python train.py --train_examples=155796 --crop_scale_min=1 --horizontal_flip=true --rotation_deg=5 --arch="regnet" --weight_standardization=false --channel_attention="se" --kernel_size=3 --optimizer="normuon" --lr=0.015 --momentum=0.95 --nesterov=true --adamw_lr_other_params=0.0018 --steps=8700 --batch_size=256
Rows from block 4, named by matrix and row number. Rows with one number belong to one channel. Each number is 500 + 25 x the weight over its row's rms, rounded and kept within 0 to 999. All counts start at 0. Numbers have three digits each. After the name is the row's rms in percent of the matrix's.
# convs1: grouped (36 groups) 3x3 conv, stride 2 (model.blocks.4.convs.1.weight, 288x8x3x3), inputs within the group 0-7, a 3x3 kernel for each
# convs2: expand pointwise conv (model.blocks.4.convs.2.weight, 288x288x1x1, transposed), outputs 0-71
convs1.58 102:528552462570469455538521466544503500567479453539489448486494481489474494497491498504507483493493499503480496509487499542489489497494479506515511512504505540493470496493505505477533476523507508468502549486483513511484
convs2.58 097:539494521496487503497461517500497530591491519541509495469485492494480506522495501490520469514489495527479475501519531495503497534542509491489447522475488472484502497542503478530464508517459529524514487451495533470552
convs1.59 109:553452470560478457542496461449522527468507497470489525531486463544463470540490483468511524497503523475502511482518509494502491483506516480500509508472488515503510534502495503482473531486487522516463522475479483481483
convs2.59 100:485529477487455492520484468491507521534499531534541470519502501543488544498517528489526459505479496507531559515461488475477512472471477520485516474516513530476497508497464495506520487487527493488499467511547524516520
convs1.60 105:481467527508450529528440510487478495519504531500453519476485510518470506528486494477501491496541485473489501498476468514483520485507507498514501512487501491500530480503486545464545546556516496489532504447517521446521
convs2.60 088:516497510508513506470450539504560484509503516527516503518543493521441560517470499471535500482498530518522504508484469523502485498464547509491520489494496508473511503528519494474525479485488500512531522528492543527537
convs1.61 096:490448466485474502574575564501519498456491452495496501509493513502479510471483489499500477500510492479482493513519505491491516531547513503508508488527480488476485499502488540492536525513511444504486490486487486467473
convs2.61 099:524527548506520495514508538500521531517509488511514498486466498522518503538552479502499455460517491548554503510480483516512504547476476482493495506524478482525499510495536531469534491510520556501468552498482485438505
convs1.62 098:568494423469474512445517582487497513506474482474490512533467491480491512477499522505493504505515479498478509473498503488515521510483472516485508523502494488472513550505475460521530512517492531478478498498528475497504
convs2.62 085:507485464495517508427524503482507480527478493501511511503483535538463555481501493480542466493527496490487530470508481503519499450506502468456515479495513500484488550507521457500521528545495495478542530510561574524536
convs1.63 108:536601563546481550458501490497492486482507512499498497529560556496487509455492485494497503499488504492478479498494481491506520487490483498510504497490514513537498487523489507508485488495505529565512492503514495490484
convs2.63 109:508500524499472509535548525521540492558473532479543475527542552499503543506515486530484505474473506456489516468509501538473476533493475489492491482494546532461497529522462510474535500457525483507493490457524518506555
convs1.64 108:535551525491485501502471457504480529493469503515520491495503510487510488501485476508514514499469489494495510530537476504500511478485488494482512484528509488486492451498491552465568570526569464498456513519508492483500
convs2.64 099:473507523500511501519483534552509551491504516467483452498540489507521513460495523507484530510497503489520440504506505508480507478553517552529467504452537482491523484545460552478489515512495503513509509483485548495487
convs1.65 084:562544553562479571505530489496453504478506493468487483525499509501495491488518515534531501513472520512503496511504524512490493503544496499547507533458515528528478474478485477495471461490479505516507503474494506510517
convs2.65 105:510499506468468508532497512545462481505488477476514472480518535494520482472508501452495540488469519496499446477464472509513518464553498537486465520461511519496520501523478491523507462526487527485496507512517506478493
convs1.66 095:515454496557482510530475545485466509501479505502469485487508502475485482533489520468510476497486512495453507489502473513479488541529512512514509537487532530510484545556572520468541485496474517508512506478480518497519
convs2.66 099:485466461486518518486503490465526487502499515502538513475477437462530469457542508522516519501486510523528485500492456481476468494432490502520515504460520520465504511487471539482513489521498486514493488498492508508475
convs1.67 104:507484492523482481492514502588505470537512457536466452546472472523495455553501487511492487560458464515493469505501499486492510467503514483507538478502496512490501510495505490524514531498531499485508485514505500491530
convs2.67 094:490504498519467521546516594507503506473467537455474474498500499506498526471485511519502479551508508526455479499529522479518516504501483473488493556432501512518485509461525547511529500512443473516521502526504529498466
convs1.68 099:471531498462468528488473523481556544469502533477488528500519514480496540492460514492533503482514558458471510513505531479492504499464485516487447502538468468486517505476483523510482535537519505477498498498471521506485
convs2.68 093:494496496484507506518496596525475533483473507468486499482501514511538528503516495518552510534509530541506479509492518490475492478502501492518496560510507471553538489492532527501560498504466477514518497479491499490521
convs1.69 103:538519537534477513431479453518558517505538466467463473521537511498489525485489486514534512525493490463476454497475500514531485479528491476519481483460521528493502507498491477516512500472495507483468496497539521499507
convs2.69 099:524507469500479494531470534530524497464497482444478488473459511474496490489490469493482500492556519469474459465492513488481543500484497523540495546526532464508549478512503537507533501503490499515475496466463541451489
convs1.70 094:451501459486478528549544531487463506512505523549590532504485493494498507491494503474464485522494497491555494486490490494492497483493478505485489499514480495531488516491497552493517533531528498536512512480488475463486
convs2.70 101:495479457484483511514513509492507517489501490456492472527493498503482508539505495511464485546501490489501480512481504519500507446499488477502470520479562514513511471527482455512497504500467485513484484490490545522487
convs1.71 096:498547489511477506506505495520515500531457521525539542504539494487487477548522554537541546546447523520530517501490486477517503494481468534504514502488541508476487474493458487523506504455493497505497489501465513491519
convs2.71 101:508500504537498463491488508514525504482468538536500477489521484492511537513442502535509501542499459454504480550491512466512544492485518500484477479504473499533531461476489491527459471520506554512472518534531468502485
convs1.72 107:506505492456495474500487509545500510477492471485504505497476502500482504515499498486528488490526501495505494483479483486503497527473508469607461520475515530541481459483487443532469509543472494537494530493497533517492
convs2.72 099:496526456516522480516511527493468448528487493545489498487507530481515515508447535467513469498485522507486466507501515525488554513488503488486487520505495519503448508482496520549500465503486463525510522536553489529501
convs1.73 093:547493576497514510513500465481483474477502475479500486482495476496493494519499511519522513505493481479472488503532525510509514517515523532597481515469557470468540495498502501472503489493517512494509506504516465537461
convs2.73 098:495453554514487468491473504460496502562491518517537456529489569494498463494478486538451469486518530499439516513455481541520498493535515518504480507498507484511459509487505449484540485481519506470566484517523522524488
convs1.74 102:472459482576476553529560556495489492470484460482473471524536497503501488488489494511519495490511498507485506473465501484491518558548533513478487484494525474502483535473505497536487496482485501505501477478489495502495
convs2.74 107:598525493492492496536500478503485518521563531469490548540520503505516512499493527514505480501516501538515486486520493521504530495518534527521506484508538498517481505481489495493480492522524549491584480529541507475505
convs1.75 099:523542485480490449468488516554561478485462519477531528484528498484475558512506474482481492489497479498498500560470484487505478457478560499463522504503506507495494519529486482514480472500505510473493536500486509490503
convs2.75 090:510511521487491434505525515508510434485496447474468480521469550501480509488515486558481494515521488506530505487480471495524511495486498452509533517483492561498517535571513444479487495482493486501470488489488496541537
convs1.76 102:491572508513494473482495506518465522481507485489471491502509513523469505506496506489482509491506476507500526524602473511515503475534472492481496460505460536516524467509465482518485539496505469469492496478507514541531
convs2.76 092:473539533484509497457471538464479476475544473471540514508508469511532490517530543452472469526470462488452541496499468505478475519522454506544474472492507520521472498524509517522526506470552496524567501488524563493578
convs1.77 093:473473509491503470453480465487489503483482479482480495486447493531506496519506493488514507500480499496528481516491504453501477480483495535531508534460545532539547542531548537483543521536505496487502518502508530550498
convs2.77 103:513476483518499496502510484511469474505505497543478482494472538482500473514550518554501489500509510500505538534491520606497487506565516469469483510486537489484437480498510471506473557458505489536504527483487525481454
convs1.78 087:513505509479479487533584539494479482508503515512554529494489478502466516442508457494539501512491487522518510513483481482504475485524493488508487495460505537529538485491519544496515526469506500544514527478474529512533
convs2.78 093:480465489518479478506510514522488513475526508527504505522523480473456488491519527468531472495517492545488528524484448486491503510540524481468515512490556494461504549486537518476485491532498502524486507531473520477476
convs1.79 089:520534483539499490535526549452444507471507479495494471505485483491497485500520494529517532564472520515486529527522503495493505543496516567542547513480496507523469513468520497480482498471491498479478491477524487510509
convs2.79 100:533481522490508499520482471494528555537548516498490519482517485557475477496468510498483426493484517541562499525467432511499492494533508521511473484503482509504490511506516481524472504455549484510528503498477552496440
convs1.80 107:494521493494510508481518461464571455466511466478520538500503491483520513470517473460535460488533490465543499472502529512508500454544464504498499494495540498486484485494518542473507543495532484504503469514507519509495
convs2.80 099:500497495506533476510487504458508489487490523462511511498487486499481533480506491518521456496496456476482507462476511536516460513498499501501459492467495515497496510487451482481493442466478518515478490570481542496518
convs1.81 105:484518501494496510526530509577595573557447516466465452500462502505515498500496507497503471495504507467493503507492500477517517504502486490460508487501495488514500500513482499507468503514511504489506498479498484528492
convs2.81 110:489515508514492525513504639502479497496462512514487465518518522501491510498526501493453474512494491489505484521495523500490472517440494472503485559460505517494470479474490467463495493512569497513497532500543517479512
convs1.82 084:501501507509521494476474506500496475468474479481470467490480506498517486499501513535496497459505500487514497548502550583468575520502575482547485527476511526493508496465503479486491506486498515524512507478511508492506
convs2.82 107:527494508498539503529511454496510522483529514501491492471509498521532512461525492489502487487486503493510477543470460525539469520509506500471520504484520482481493484500490514528535491516488523493579543493480469503504
convs1.83 099:476493476495496487498529483499473498462535461497469520514466500502495492534512523458482499500513511519478498511521486485482506528523516560582566503426514516548527466500491495509492490497517488499506501482512492483482
convs2.83 101:512487502475508482513474509530527535493527507503454518484518522506525526535542515536473499484506489497488487510531467471522505480505465483513455513541469536483491479480506540467502467490478532487536494469485491510521
convs1.84 090:526523513491487499500497503504465462503569523475493464484504525492459496544536535493492475488498509506508502518524532521420536558472552494467503479495499523505522495522475497495484480484512507522528506489527492466512
convs2.84 086:525443499501549542500496530513482530505488523527484503500520468542452478526506483537467495535531505531503485527461551543506484489490491502503501560495541519491491522501503478538551496537511487492542481509500536529471
convs1.85 108:500489478527492496502489489443468556392491570464540522512487488484495509497505496487502510480482538508488522493494504536514467498492501489513506503472473520511498493493501487500472514486507538499470537504488527473496
convs2.85 092:501503495495511508505540587513512506489469491491476509528556501521525574498478510483486485523521492553483476539473523467446486532465480476472492552437518492510473475481515510488484448485491469517502506542464500485471
convs1.86 110:513532517487509468510488510470413442564470566560563545510492511472512491509505494495501514495489481506505498496481520483521507483501496504475507490502495500492502533506518522460507488496491514482527507505495482475498
convs2.86 106:486485509550511513504549555482482499497482515490469521514532498496494487496478491522454464532517451533529458528494510488495538529477504505508494520494515504486486476505536467489485496474542468556499507503489503491535
convs1.87 102:531496533509499480489493506485456519519499478459516458502478511460499490516513479502480487527502490492507505475473513473484451542564564490481478491486482524565534491522466526489542481516505514484518511488488530531513
convs2.87 098:511508514451528519526491511446488516486507517515498486493520494498522508527489487511491484477520554474465506473513463512503476521491477504495490514539505532474510519549501522468464508513498484497552507503529508448525
convs1.88 096:493498504513508492500503504506511506489502511496491491492477492500498518494506466511535510519481529495511502488499505480516500499479506487501497482502508517475507492498504507473502495516511579588566587518563529558504
convs2.88 115:473484512514469500496518484479533497516499507458498502486505479512505495464494534509472464528486484513506498492538485479490546509514522515489565493505481510502541494516488497491467462508478484494535500495479479530483
convs1.89 089:498532515540501492513525500527541548513517499528464488532570512508495517470500469477503479501499488489495488509477480468498497498518482486478508491496491480526484548570527548522546504550479509475508472507491528480522
convs2.89 110:496511504510499498500537485540482505467486471468494462501480491504511483508479482473460507506461462485497532494507489487484485521487465477523496501476507522459515494460490464524501491491465502502441496472494499535525
convs1.90 098:510472492477477510499494501501496493499511529514512504471501473476485487538489545559547548534475544474470461525487511503508482494480475513536493508503511480486490528563514513486514464526495500526514444485463462493467
convs2.90 108:486473485481525502545496499486507521438485489479509534541452504491459447561474464455497513484471471473487537498528523463485543450553468543524499482490467478480510497505480499478494519476493456521464496481478496526500
convs1.91 091:500470490488498475485511469484530490496506503480516479514553505570445542513570527474471471505469512543522540472454457483496492503501475501500505494492509495509515489514518490503483479499496514520524529487504541538521
convs2.91 104:495485496534479511505568481548509507501487458500510504472549495513459512493465553487482500500478435516512461477516475475463512509456548488508502492493516474527502539488546498495489519517508493500483524462519519504509
convs1.92 106:485443469521465517568565546494507482522496502526517494516544529453515490493441499497500481485493478479517482505526494474482488505502509510498500491509494480484483485502500511484494508529513474450468529481532525545522
convs2.92 107:468526483558462525475526475468511490504503525537510491458480532480514497510448489488507523483498501541489513515499474511509505483489494475525524530539497516455495510514561480514483501484458509505514515495503470505503
convs1.93 091:474461498525480514517490519508477502483478497489533470531517510471497502445456444538549542524467537509509495525511517533466532534535512489525474496510503517508504480478503471502486468488482507531501483542458481471486
convs2.93 103:457495512470511495540504477531510454473504464520511473503450529516507486484468485531443505474519489473514503464526533476505469486478515481504471490497490485524504512507520475502493502517506527508486480476476527496517
convs1.94 091:458494503467546478514497468497511495465510505481508480520490499526521537518494464541507475487499509497486449520503502531482504511617495512519496503490499519474506474478504508520525520511516466468475462480484481481489
convs2.94 088:576506460510490474492509512483497509495510489506515487544500490521531483489514447513493502454470486497534570484448486488503489464456494467547498529468499482490484535491460496486494507449532514515529498503440522498522
convs1.95 090:495484517496485486515506511513525500492442491486513482486481481517449508513540508521505494484491487488517486546553526479477516485477487520498510533505499458484510479495482492479481512555509454455459489497505512593508
convs2.95 096:493530443530476474463533453455504445503455503496506503494504487479515495493484504497566488498482471485488499527505517487496528494513515486498520468488500489514517525516505493538480507445463498457495496495518500478535
convs1.96 091:486434499470526447447492442502495481543517520522523514501523500534495509511535521509488516506498483567524515507488511504509532513495500504509493511514497499542523479493448486522485458505517497477501496471477477445492
convs2.96 092:511486487487498496494489464447517534493504506564493495479515505510473508473481455527489484497500489483470489507546469484491515492509464524462495491495485479476478464486488462529487524487491452536516446528460503490475
convs1.97 099:539536526528507518506507499498470488459521474512480498499482472510495523510520492499454484480496491521503509506521510493507496503490481497492480468523491450449472482496478502474513532553544553557527540468538520547514
convs2.97 108:499498504525534580506508521532485558496514537482491500525476507477531518448522494451483503493471473560498471522532538506557514507487489479499560539493539495474512472481506474465481484515471489495463472526470498517489
convs1.98 103:535482522473482466478507473491510478531492549559490585488512500509470503510552500514514506514483499521477504484499502494485507514515500499481477485538491482470466493456497496496508516512499510453535459522458503471456
convs2.98 100:511497505479487498501527522500480492526485502508497476474478505503478496512470489491471484483471491527478490514515495494524516513504506452485508521496495485470521518544506489506532487526475453522501498518550539489499
convs1.99 101:496497477497562465455493457475496469531502547518557499517482508526492507490486482510492509507485512512544505466516492496518500505474475519539492500484497483474489497472482540507548486525477477492527539531524527566500
convs2.99 104:496528482493522491498515519487513480496550499479473526554463520520530508539501524505490513516444515519494501518517493454511481479479507529507463504480488514495524505491496524581471521478502504475444492487503504487525
convs1.100 088:558538546545462575521533531481507469515473509483509497490492489473505496518490500494470498466523480490487495497494499495504501495525481526487506515466524546525519492443490510464487485535469518514525500460489528506531
convs2.100 095:547536503502505532494514546498497500495538484472529525517512479531506504524506532481445506542514514540460485468467495510488519493503500509493464529555540533525514518498540524466516515504522536481486520508516515501485
convs1.101 107:509493517502513466453496491476463483502471501530595517506502514470512491486502470468491500533460517493537516507534513498498508476492493509509533505510505512483486484484465464492477553523554486473496488524470550511520
convs2.101 102:459487491521528545548470531509476470479495485495527490530492463492503481529485520505495498495462448519473459503523515493509506501494504486522493489497530498496514474526531498539520501510500505504488495469567495518539
convs1.102 094:474479502478496451500473527515503534522494478490451491494495490524494520490524480541543540549506516457483438491479507505507483486510490504479504472492479511510512498513518495510516505456490529522571504488491537441527
convs2.102 091:534537527498509478465488480572458474453542528474474481485493493515459463502497463475490508513476482491497480501524478539488534518480501544566489489479511514518503498493522458503499520492558501504473481473497534503617
convs1.103 096:493502499524496518535556517501529501498528470497483508500480492466511479492471506507493512463502485517477482439480465524531500447483482488530487500485536517543530503542506488494486520481505526554526562491517543513527
convs2.103 100:486487500504532503519532493538500470537530513533548455514522490477499456505494532517473536480530485518501500531458470446491482504487486509513472520540498534485496515502514497510493525477514529480511502466516499453489
convs1.104 110:472503540513486468537485452493488488481501498525468512435520529538513451536505438477514521492491505521497492479508520547481494560488474505487506518491487492494502445527527529512489511502458503501480495512489469496487
convs2.104 104:525484529578520489500557532467528508462500521488460513494507480510486514501520490478510541530513492500518491496470540492544529426464496515526516491514478468513453527460489478480474506533483462444487526496470501491536
convs1.105 100:540547527511494517493511503515498518525480509511518498559570569539491530504489492518506482467508512501445511528539533512511483481481495510503499522492515527538513506489483492486507472502501459447471493526488483519482
convs2.105 105:507497537542473487525483511490469523492510547521472503473529529498493487479510493502468521488520511472491489519560537493508499563486479473504505467482501494510502518503511479536478507479514493469476554504515475574557
convs1.106 100:473508480463504525469497544492501490495499486481491521462488550414516557430516525491482510490505526499492526480509511447496536459543521498489503480501498501518489480495527488518494501507498497507461524513473508501479
convs2.106 104:506521518543519522486493500485505485486482519559454535499510486478489547516474524483496540508501502539525508487469511477533525459440507538543523506497517498530449501509496487449492482551462469467466541499527471495513
convs1.107 106:519473466503513459452508525491500490496520469486499509558516429464548479474499517512530444486493494489525538508521471516507506502442549477508514488515512500490467527502460499514514511497515496505527503509478476491475
convs2.107 092:531503468565501511510514483452540483444470521510427464475484505510491559496527484494470537519540492479446513491444523485494489486471518525491505503518458470516462512439494485495504519496504495513508526489446544479526
convs1.108 106:546482541506501480489463503534543524497478490468490488512455495517482531559431543458485482491485525520503489497470476520488526523463528518521488490506505492500490505489502528480496508461533458493501500475492511552489
convs2.108 086:459474532511585487485441523537502497507544506499483524504509478491490506479465499471488502504530483528542566468481523527477453464485515473510459499471482514512487500549500485464514524531501509507521532560487483452541
convs1.109 090:500503495490503498529534523464492486462493448495499495519519503545531557540555522531526530550482543529517533514500498545473545524550527516499508480490486485468489491519493505505494525499521481486486497507490483469503
convs2.109 108:518557539560516505513530535496510488530487525493516470595514492481539517528490484497471536524524479512498478503467521536473501497469502505480510500488524481489492519527484478527559498530555480512497524498470493504508
convs1.110 097:490503509525504510481514501461491496517496492487495473490458486475511490526515520484511481520529499492483536509482491456486488513461527489477491519485527507534519490497476505496484484506482524466503550499526550619529
convs2.110 102:517532543469517534484495541529492495511529517479496480530533513493492491541487498513481502513486501506500498501491483526513467457532488516491518515508492531488510507516487495484512513448485497456474500527476496506527
convs1.111 087:516510528561494563530549534466494471507498497471480501537532549550484514515572502506457495475523475500529468462509497475517496485516482519510489514492525501509488498518463503486529517493502503494514477485492519506504
convs2.111 099:512491520511478490454484486538481521524502476497472541489519515518500512460492541539470546535504475491494543497510489523535531503452505485463489499501496495492504498462553522550479525462512539490541483495486456526490
convs1.112 112:513485476515495476473499519491470545489503518549525476494465513481541488497469504510521477545488497502519487563505494532519487467473476487560490488508489503445515493490497456527497474481501525557492501481470482484540
convs2.112 100:526535503518497544524459521542516474495532453511475450491513555510513487485482485481506506491492507501517512508490483524443501542515487510501506523451513528516505492500483440509502521511483496522514525509478528507532
convs1.113 091:463507493469491479490463487504509459488525512494498469509509498483501522507546454499525498520487514478500498526528505509472514541525527520571508560465551554540528483466511470517473495511475515498507497509484524489505
convs2.113 110:455536434509462511514505483523470534511514496519512518521518537477488507526512504519486491503584545525464537493484499504504473514502475478505518505509510588490529488525470476520510485497467534470525481493503496510523
convs1.114 093:515492466490506456474475512508489466514492510475502492497492522488506502522473510481494502475516503498498470467488521495466557490466536467500515497481500508527504575487496525502468496486535559537477565454503533506519
convs2.114 087:497478471492458521542520503452494498495488543517515491504478531507507508508529561491509502485473488482513498523497547478510538511518493532513490501490537521490491475491534475509521489465492466528539483474433479514529
convs1.115 102:450449464543516516509529546496488494472526452475534487505495504496498508507502534497481490492486503517514530492477479482508508514476483519475512520476529504493525486524509560496548483550494462461443489539502488495483
convs2.115 102:527481524503513499485491496450496483466460513507530501482482517496510454526484505490483484492495487484526492520513508554520493492487483469507437489493496493532476509508510511530514480455512511526517492494488501495496
convs1.116 093:509488485532490499513534549516539514523468557559516535479495482508497516510513511499501476493482505496540484475488480506495474504536530476493480464507479503512524494441503477510507506489480452445456517507472527538530
convs2.116 105:510527517506456486480498522500516492535513438519480468476489498499541513481566504501475473476486504485503543496495487500485503471495495495501482531486507538470484518529528537503508517456521487513456447479491478504476
convs1.117 098:472458574454474540480518476551532439499521514515499518459462495507514517505490508497496513503501497512510494512490513531491498521487451488471506512524479529465504522466503556506494481493488508497532494481544496502473
convs2.117 084:498515531495511524527483501477546488490488492541479479512503520506489489474526515509511512493497469480487479536541486525507487487519499491491482537479504509520495450519479465514479537492495462561498506497484551484541
convs1.118 108:519538500537481529493529507511488507508495485500493539482481478517495510521517504459513484480492496534535515496485483476542487481471485467508486484495473514465533533518536479481491490512468559571549518493541463467488
convs2.118 107:527458548502501503488549457530489484473516454532504592566515525513482498502490495499473517468497478545502488467489469520459473531540501494512501531515508506518507488498497481513502508521523492498539477502507523517508
convs1.119 107:522511492503510521459479461466522472497484528518508512527559530514474502494454539495506475508488527494509523495451467493514542513497542486494484491513487516510493482526477545500556477497474458447494514518478461509482
convs2.119 102:511516483464487525491475501503495489521523508495494502453509412531495484472474488486520530471497497495555447529515479505476521511485463467491497520487482509531563487499571501496511437528482481488470530550547556499527
convs1.120 110:511492516504488526494482491493489494488502516504486487513488488504523482491483494555493444513540430399574514519496489469506502504511495489504521528497463500486518504511525485492539514499481500497485517529456489520508
convs2.120 086:478500484546484478498499444496485547498496543482498494589509551515521534483485552497502516494552521527526508498536500477542486511494496544526487486526449479528483481500499501502477550504481486523471502487505516532495
convs1.121 110:507500509470500479468480482498486522522512489505461505498513510498499505495503492420442422536494514550562538497485501507486505508513477509507515504518483496462498519529521513490518488481529488490476494499486552514545
convs2.121 115:508465546567498466493523497507477513503519535504512522525510493499494496545479468456540492482527486473569487537428498522497447458523485521443540533523491501508491482516503499500501495522520594486485451478482531468525
convs1.122 110:512504507508488497485481502512493491510513478518492482538487510493468521494491522441470545418463571463559508528470490496512495506468546538507491492493497511485465502499515518486508517505474497497465500498494460514527
convs2.122 097:491531480542486492504492530485517477508502502480446502512490480475497567521503515450498505545492483537517463504463496490519502435436489505527553520484503508503481498504478515493496516554494528491476488468507526472518
convs1.123 109:518513528491499486488510490531497515490504481484487504499495505512501493498529484545585538553524562438416463499511491501496510500511525470472479493510487478499486493505521490483492516531483494500484542508515503483507
convs2.123 104:475466501574482476494539486497476533489513542516508502561499483505507509516503452467560499504499507496505468473477508452506445500445513496535554493562456476519501480485497473513495505454520500499462478517543566504567
convs1.124 106:521475483480486494498493501504512466504509513502492498492545468505502509503457533479599505463512473481405497521490503477514490505516506499493506518474511493525525480472536509517502527525483509541484497535498478500474
convs2.124 090:506421469491472472495524476515469494460511468511477488545501505486485540535520583496522464482513526484466504462488512468521495519507493500535520450535511477534457486488510501488466517455493456501482514475494529485558
convs1.125 091:493488487458514450493506499510484500508464504496459479540479502460509469488471491540571550564479551521547528505450499493530483528514526500514487494514502501474493504503521477483492494487492490475497482519523515499516
convs2.125 103:477526491517496458472526473495461512521502503483514510521499498486495539544505482522453568533547475500532517428515501510504563521484468500514472510532508477534529465486461486519489514510524481534471498494502479487490
convs1.126 103:497509500472503494513482518483504513493500490475484529491490509514501496511499472555505414571478430551516454492488526485502480547498481490493511505510481453498495503515515501492519475508504488486496523506494534502447
convs2.126 097:498525506547507508474504488497513450494481505540479475521497467470505539505513506492493529544470515540549480491478519459534493469421519525537520524516520466532472512513473505477495519539465481508470514462516542497535
convs1.127 086:535515504521496522496501472480504455511504505518473533467478506505523497506520475459497487452497471498434483531503516467495469496497511538540523536484505547597513497473516514502501494519513486497476500496498534489495
convs2.127 099:468456525482491498504486486509478520495486485469522498454466497497485454545473504498492495477469471498486476521506495470487469538488480460468438463482483515484487506484516518484494484504501515485489471497543476510533
convs1.128 089:512562507545440510532546530485512495483500511502495499500497500477480498484477470505494494528478504509500501495455486464541466473461482517482502491498524523502528498534492524507518570554537500490493531482520491539509
convs2.128 102:501480526428519470486488484482522495502505504450538504473525515505502470543510490527492501517519443509506526460528476495480474516514479470489480517504528494485528506468542478510473485496510485451531502480490489533518
convs1.129 110:526522510519499500492479491466474477496479499499511512492482504490513479516500500532536526516482526483465494489479489494509520486505476540580548536456544481465476515505517533469514504522514528569538518458511490512489
convs2.129 108:472530500518511484495537491505491538512498493505546497503478484510508514497466466521501525535484477505480512462482514509540457561473477494539524473500496495467524488503499512551507525502510491555499508514480494548544
convs1.130 108:534504486561467439535498468521497500512506488492479514481500502481499539466517504526507468542479451518503473496478495487512500480481495529468489550485480555486480506514504542482488511507479526472458507495480517502448
convs2.130 114:504450489488506496483544511499498504524535486492515526485504496497501517496467492478483522521500498499478494460479500477517525501506544513560514504505460505530513478511499500508556526517470511467488504501501512489538
convs1.131 110:470472480504511482486513493516522530488492502511495493519494511501481521504488516447491458513550473505546485503499501497502504495478495457464470490553482524583517477483493483472498504544516481535482455551466502507478
convs2.131 109:482509505474517507494553457514484459518489465476488499527518531511503510463540509503523506544514502499496449449434508517485458495496507519537526476478523482526502530509494499501536514487466545509556507511492551496525
convs1.132 098:497505563450462560534483501464492502516495483506494474524484498517502489496499502450503523472505498514485487503476511502478488502516479490515529472460565508474480477485554468531515482502521455481508479476543509522486
convs2.132 097:520480487477496470508504494499504498543438497515506484500480518514503549471450553528451508518492509519502500488482491478523497523462476488526483501538487484511517455512474509522534567514472499510495478488478541519538
convs1.133 107:475501523441506541431538515498505526481492503494493518509492493518501466552481487476486520452493528463512532492498493481497512489489492491509496449501540478504541518491519485508520492502522475501505449532502433479497
convs2.133 112:505461507521478507504567491504485502506546496497535519474506502500493471505499510494504549526520512507487488478470487479514497477511540497547524506501504475535532492489493485510516524484490528477496475506495539480528
convs1.134 113:514489464474530481502459516494476475515511498523479511517470513510502520496519482503543504495516484491462524510492513481514484486504497496614475504501504493411538503525483489523477499506485479519464488517508496481488
convs2.134 094:495437527512483480526503540464509470509475489506477485496490511477500517474519525487469533501464510488464494478465490482490486461478529471584512464508499472464476461507512523514505533505444511525516529503510484482577
convs1.135 111:481533501449468473523503516511512494510492513485489501510471486509537513477519499532523552504469469481486469481494489520509515498507512557514520476476470468466485561584529515482502485445489496507504487491482510508497
convs2.135 106:514500530496513510507529516471514562510485535462491500506488496463502537482512486487506482526512441496507484519499498524471500489529456524536507485527518510493487518510490508483494526511529523492483499525539497499529
convs1.136 111:496493514476500509476507496542492483488503476478496485545497465526464509524523484571447475539479473481556452491474508475494535482548476503473531521479502501499512534497480509496493546533471486518514476517496497495518
convs2.136 092:527508524516493483520535517533479475500471460510494528509487484517465533468484498486487482454508510553435518514490484504495509502489502462520506500504521497510534458502492471522475527478494486454526555519498523473484
convs1.137 100:519486471530470500505514490478481488501521463467509480452491565494505506486483494487496564455494522435534521486491508485513519476504507529479498501487490523478502514538525491466530469501559525496482480492539533495496
convs2.137 093:517475463513471461461502520508488510511505472492561521470513454474498525496482495509512488480476486501482488484475465503476488517507508512512543491506478485480519477478534478491515504506519515443476468525461497564511
convs1.138 091:515496478505472526548559503482519481527477523543573526497510495495480515465478500485503492543446512525520508518537511535477505531569529510495531482485475486484484506479489481501509483476495509487521510495473481525493
convs2.138 106:526504434491480464511508498518502497495500520501552499490535491510521489514496478495535518497466502503568497509554557489490548489468494524494489524476496495508503499538464501507502531503514465490482522496491525495464
convs1.139 089:501492499451533519505500470466496501480520490476487544508513526508524483480459477497503504518499552463488486476487509544472582543539566473500496521490493534495472510493528499519501464484481524482508501502487491511482
convs2.139 098:540489498498462511483528496505469508520466520506585503504537487522552511513488465490522489512486521519493458489480446487481478472522445505501480518481533483474529471515485528493493494494531476511494494455477510455502
convs1.140 088:522519521491487494489512491479492507467504477485493506544564545553476545505523496548564515548490530523542551500476508478507509523483487531474491497493504497479480491505483527494530497482526492474496515495506501476456
convs2.140 115:511483505504501485506475514513494491544494500528488536501499510478455500487533469548498475487496523497536481503495484482542469516548487553488519465526487492497523485513490460503524477541529450504467498493495504467519
convs1.141 094:463502498486514489496470505486503529462477509470527505518518478561471472544518481444508491502493483517537449511485516477483509532466542514517521545455502532528487511546471507478486516531478505467531499512501485511492
convs2.141 086:556530494533496500471526464499515520542446544469548464497512458441515509526515472496538474514535487511479514517476507485495502483517529516518587517476542489482554460504515477519518468529472479483478460493507512486478
convs1.142 099:559518529511472544453476469563563535492486510478490487475469472505506516527554512505479521515467516501486491530522529495504489462502445470482476506505505496514503514512471481508471497498505519494531485500525500483489
convs2.142 101:457480478558485486504487501499498466458476526546433497524535476509548463499531459483512497503537507479464534475487528507500473494546512484465482521468514508479511528525488506480503501532497481486524469498501537443531
convs1.143 098:515504515516511502480470496548501517538503510472490451541534520456481484510499504537556493491496496436475488528448516565499504451502496485492519492480510532544518497511479481497482481504498487446506491498502520510499
convs2.143 095:490530539508485517506524527523489518511481530515557443469511479449565500523550500536520469500504516527485452542474517510493501503514485485524526453470496498471532530502534499506530531503502507534488495466511519527538
convs1.144 096:520537506536460529567536558527494498500489525497495509504485469482503506516510511479526511488515491481484518513491510474497520484495477485528475459502455478492472485455507466520463469504488498460502503484497525579510
convs2.144 096:464498453463474534528470490479492537505472484521534486467522532519473495488514485516511477474519424491521513513492483560497493512491507501491475521507500473513505502495502497477471519552503474511509487501513522484500
convs1.145 101:512535503493484494466496498539482525484495486510476507465497466493498485500475529511463502506503507504487511491508468503536479536486501516472489485541504487567492466453519521484537550575491471480491494480534499556511
convs2.145 094:504498511555485498540488542493465475508511509535491536540464482482514481563512529558504498472479524523504476495518504525468504473496480531501504496494551484487510503485482489515489527459483480531498454536508437453492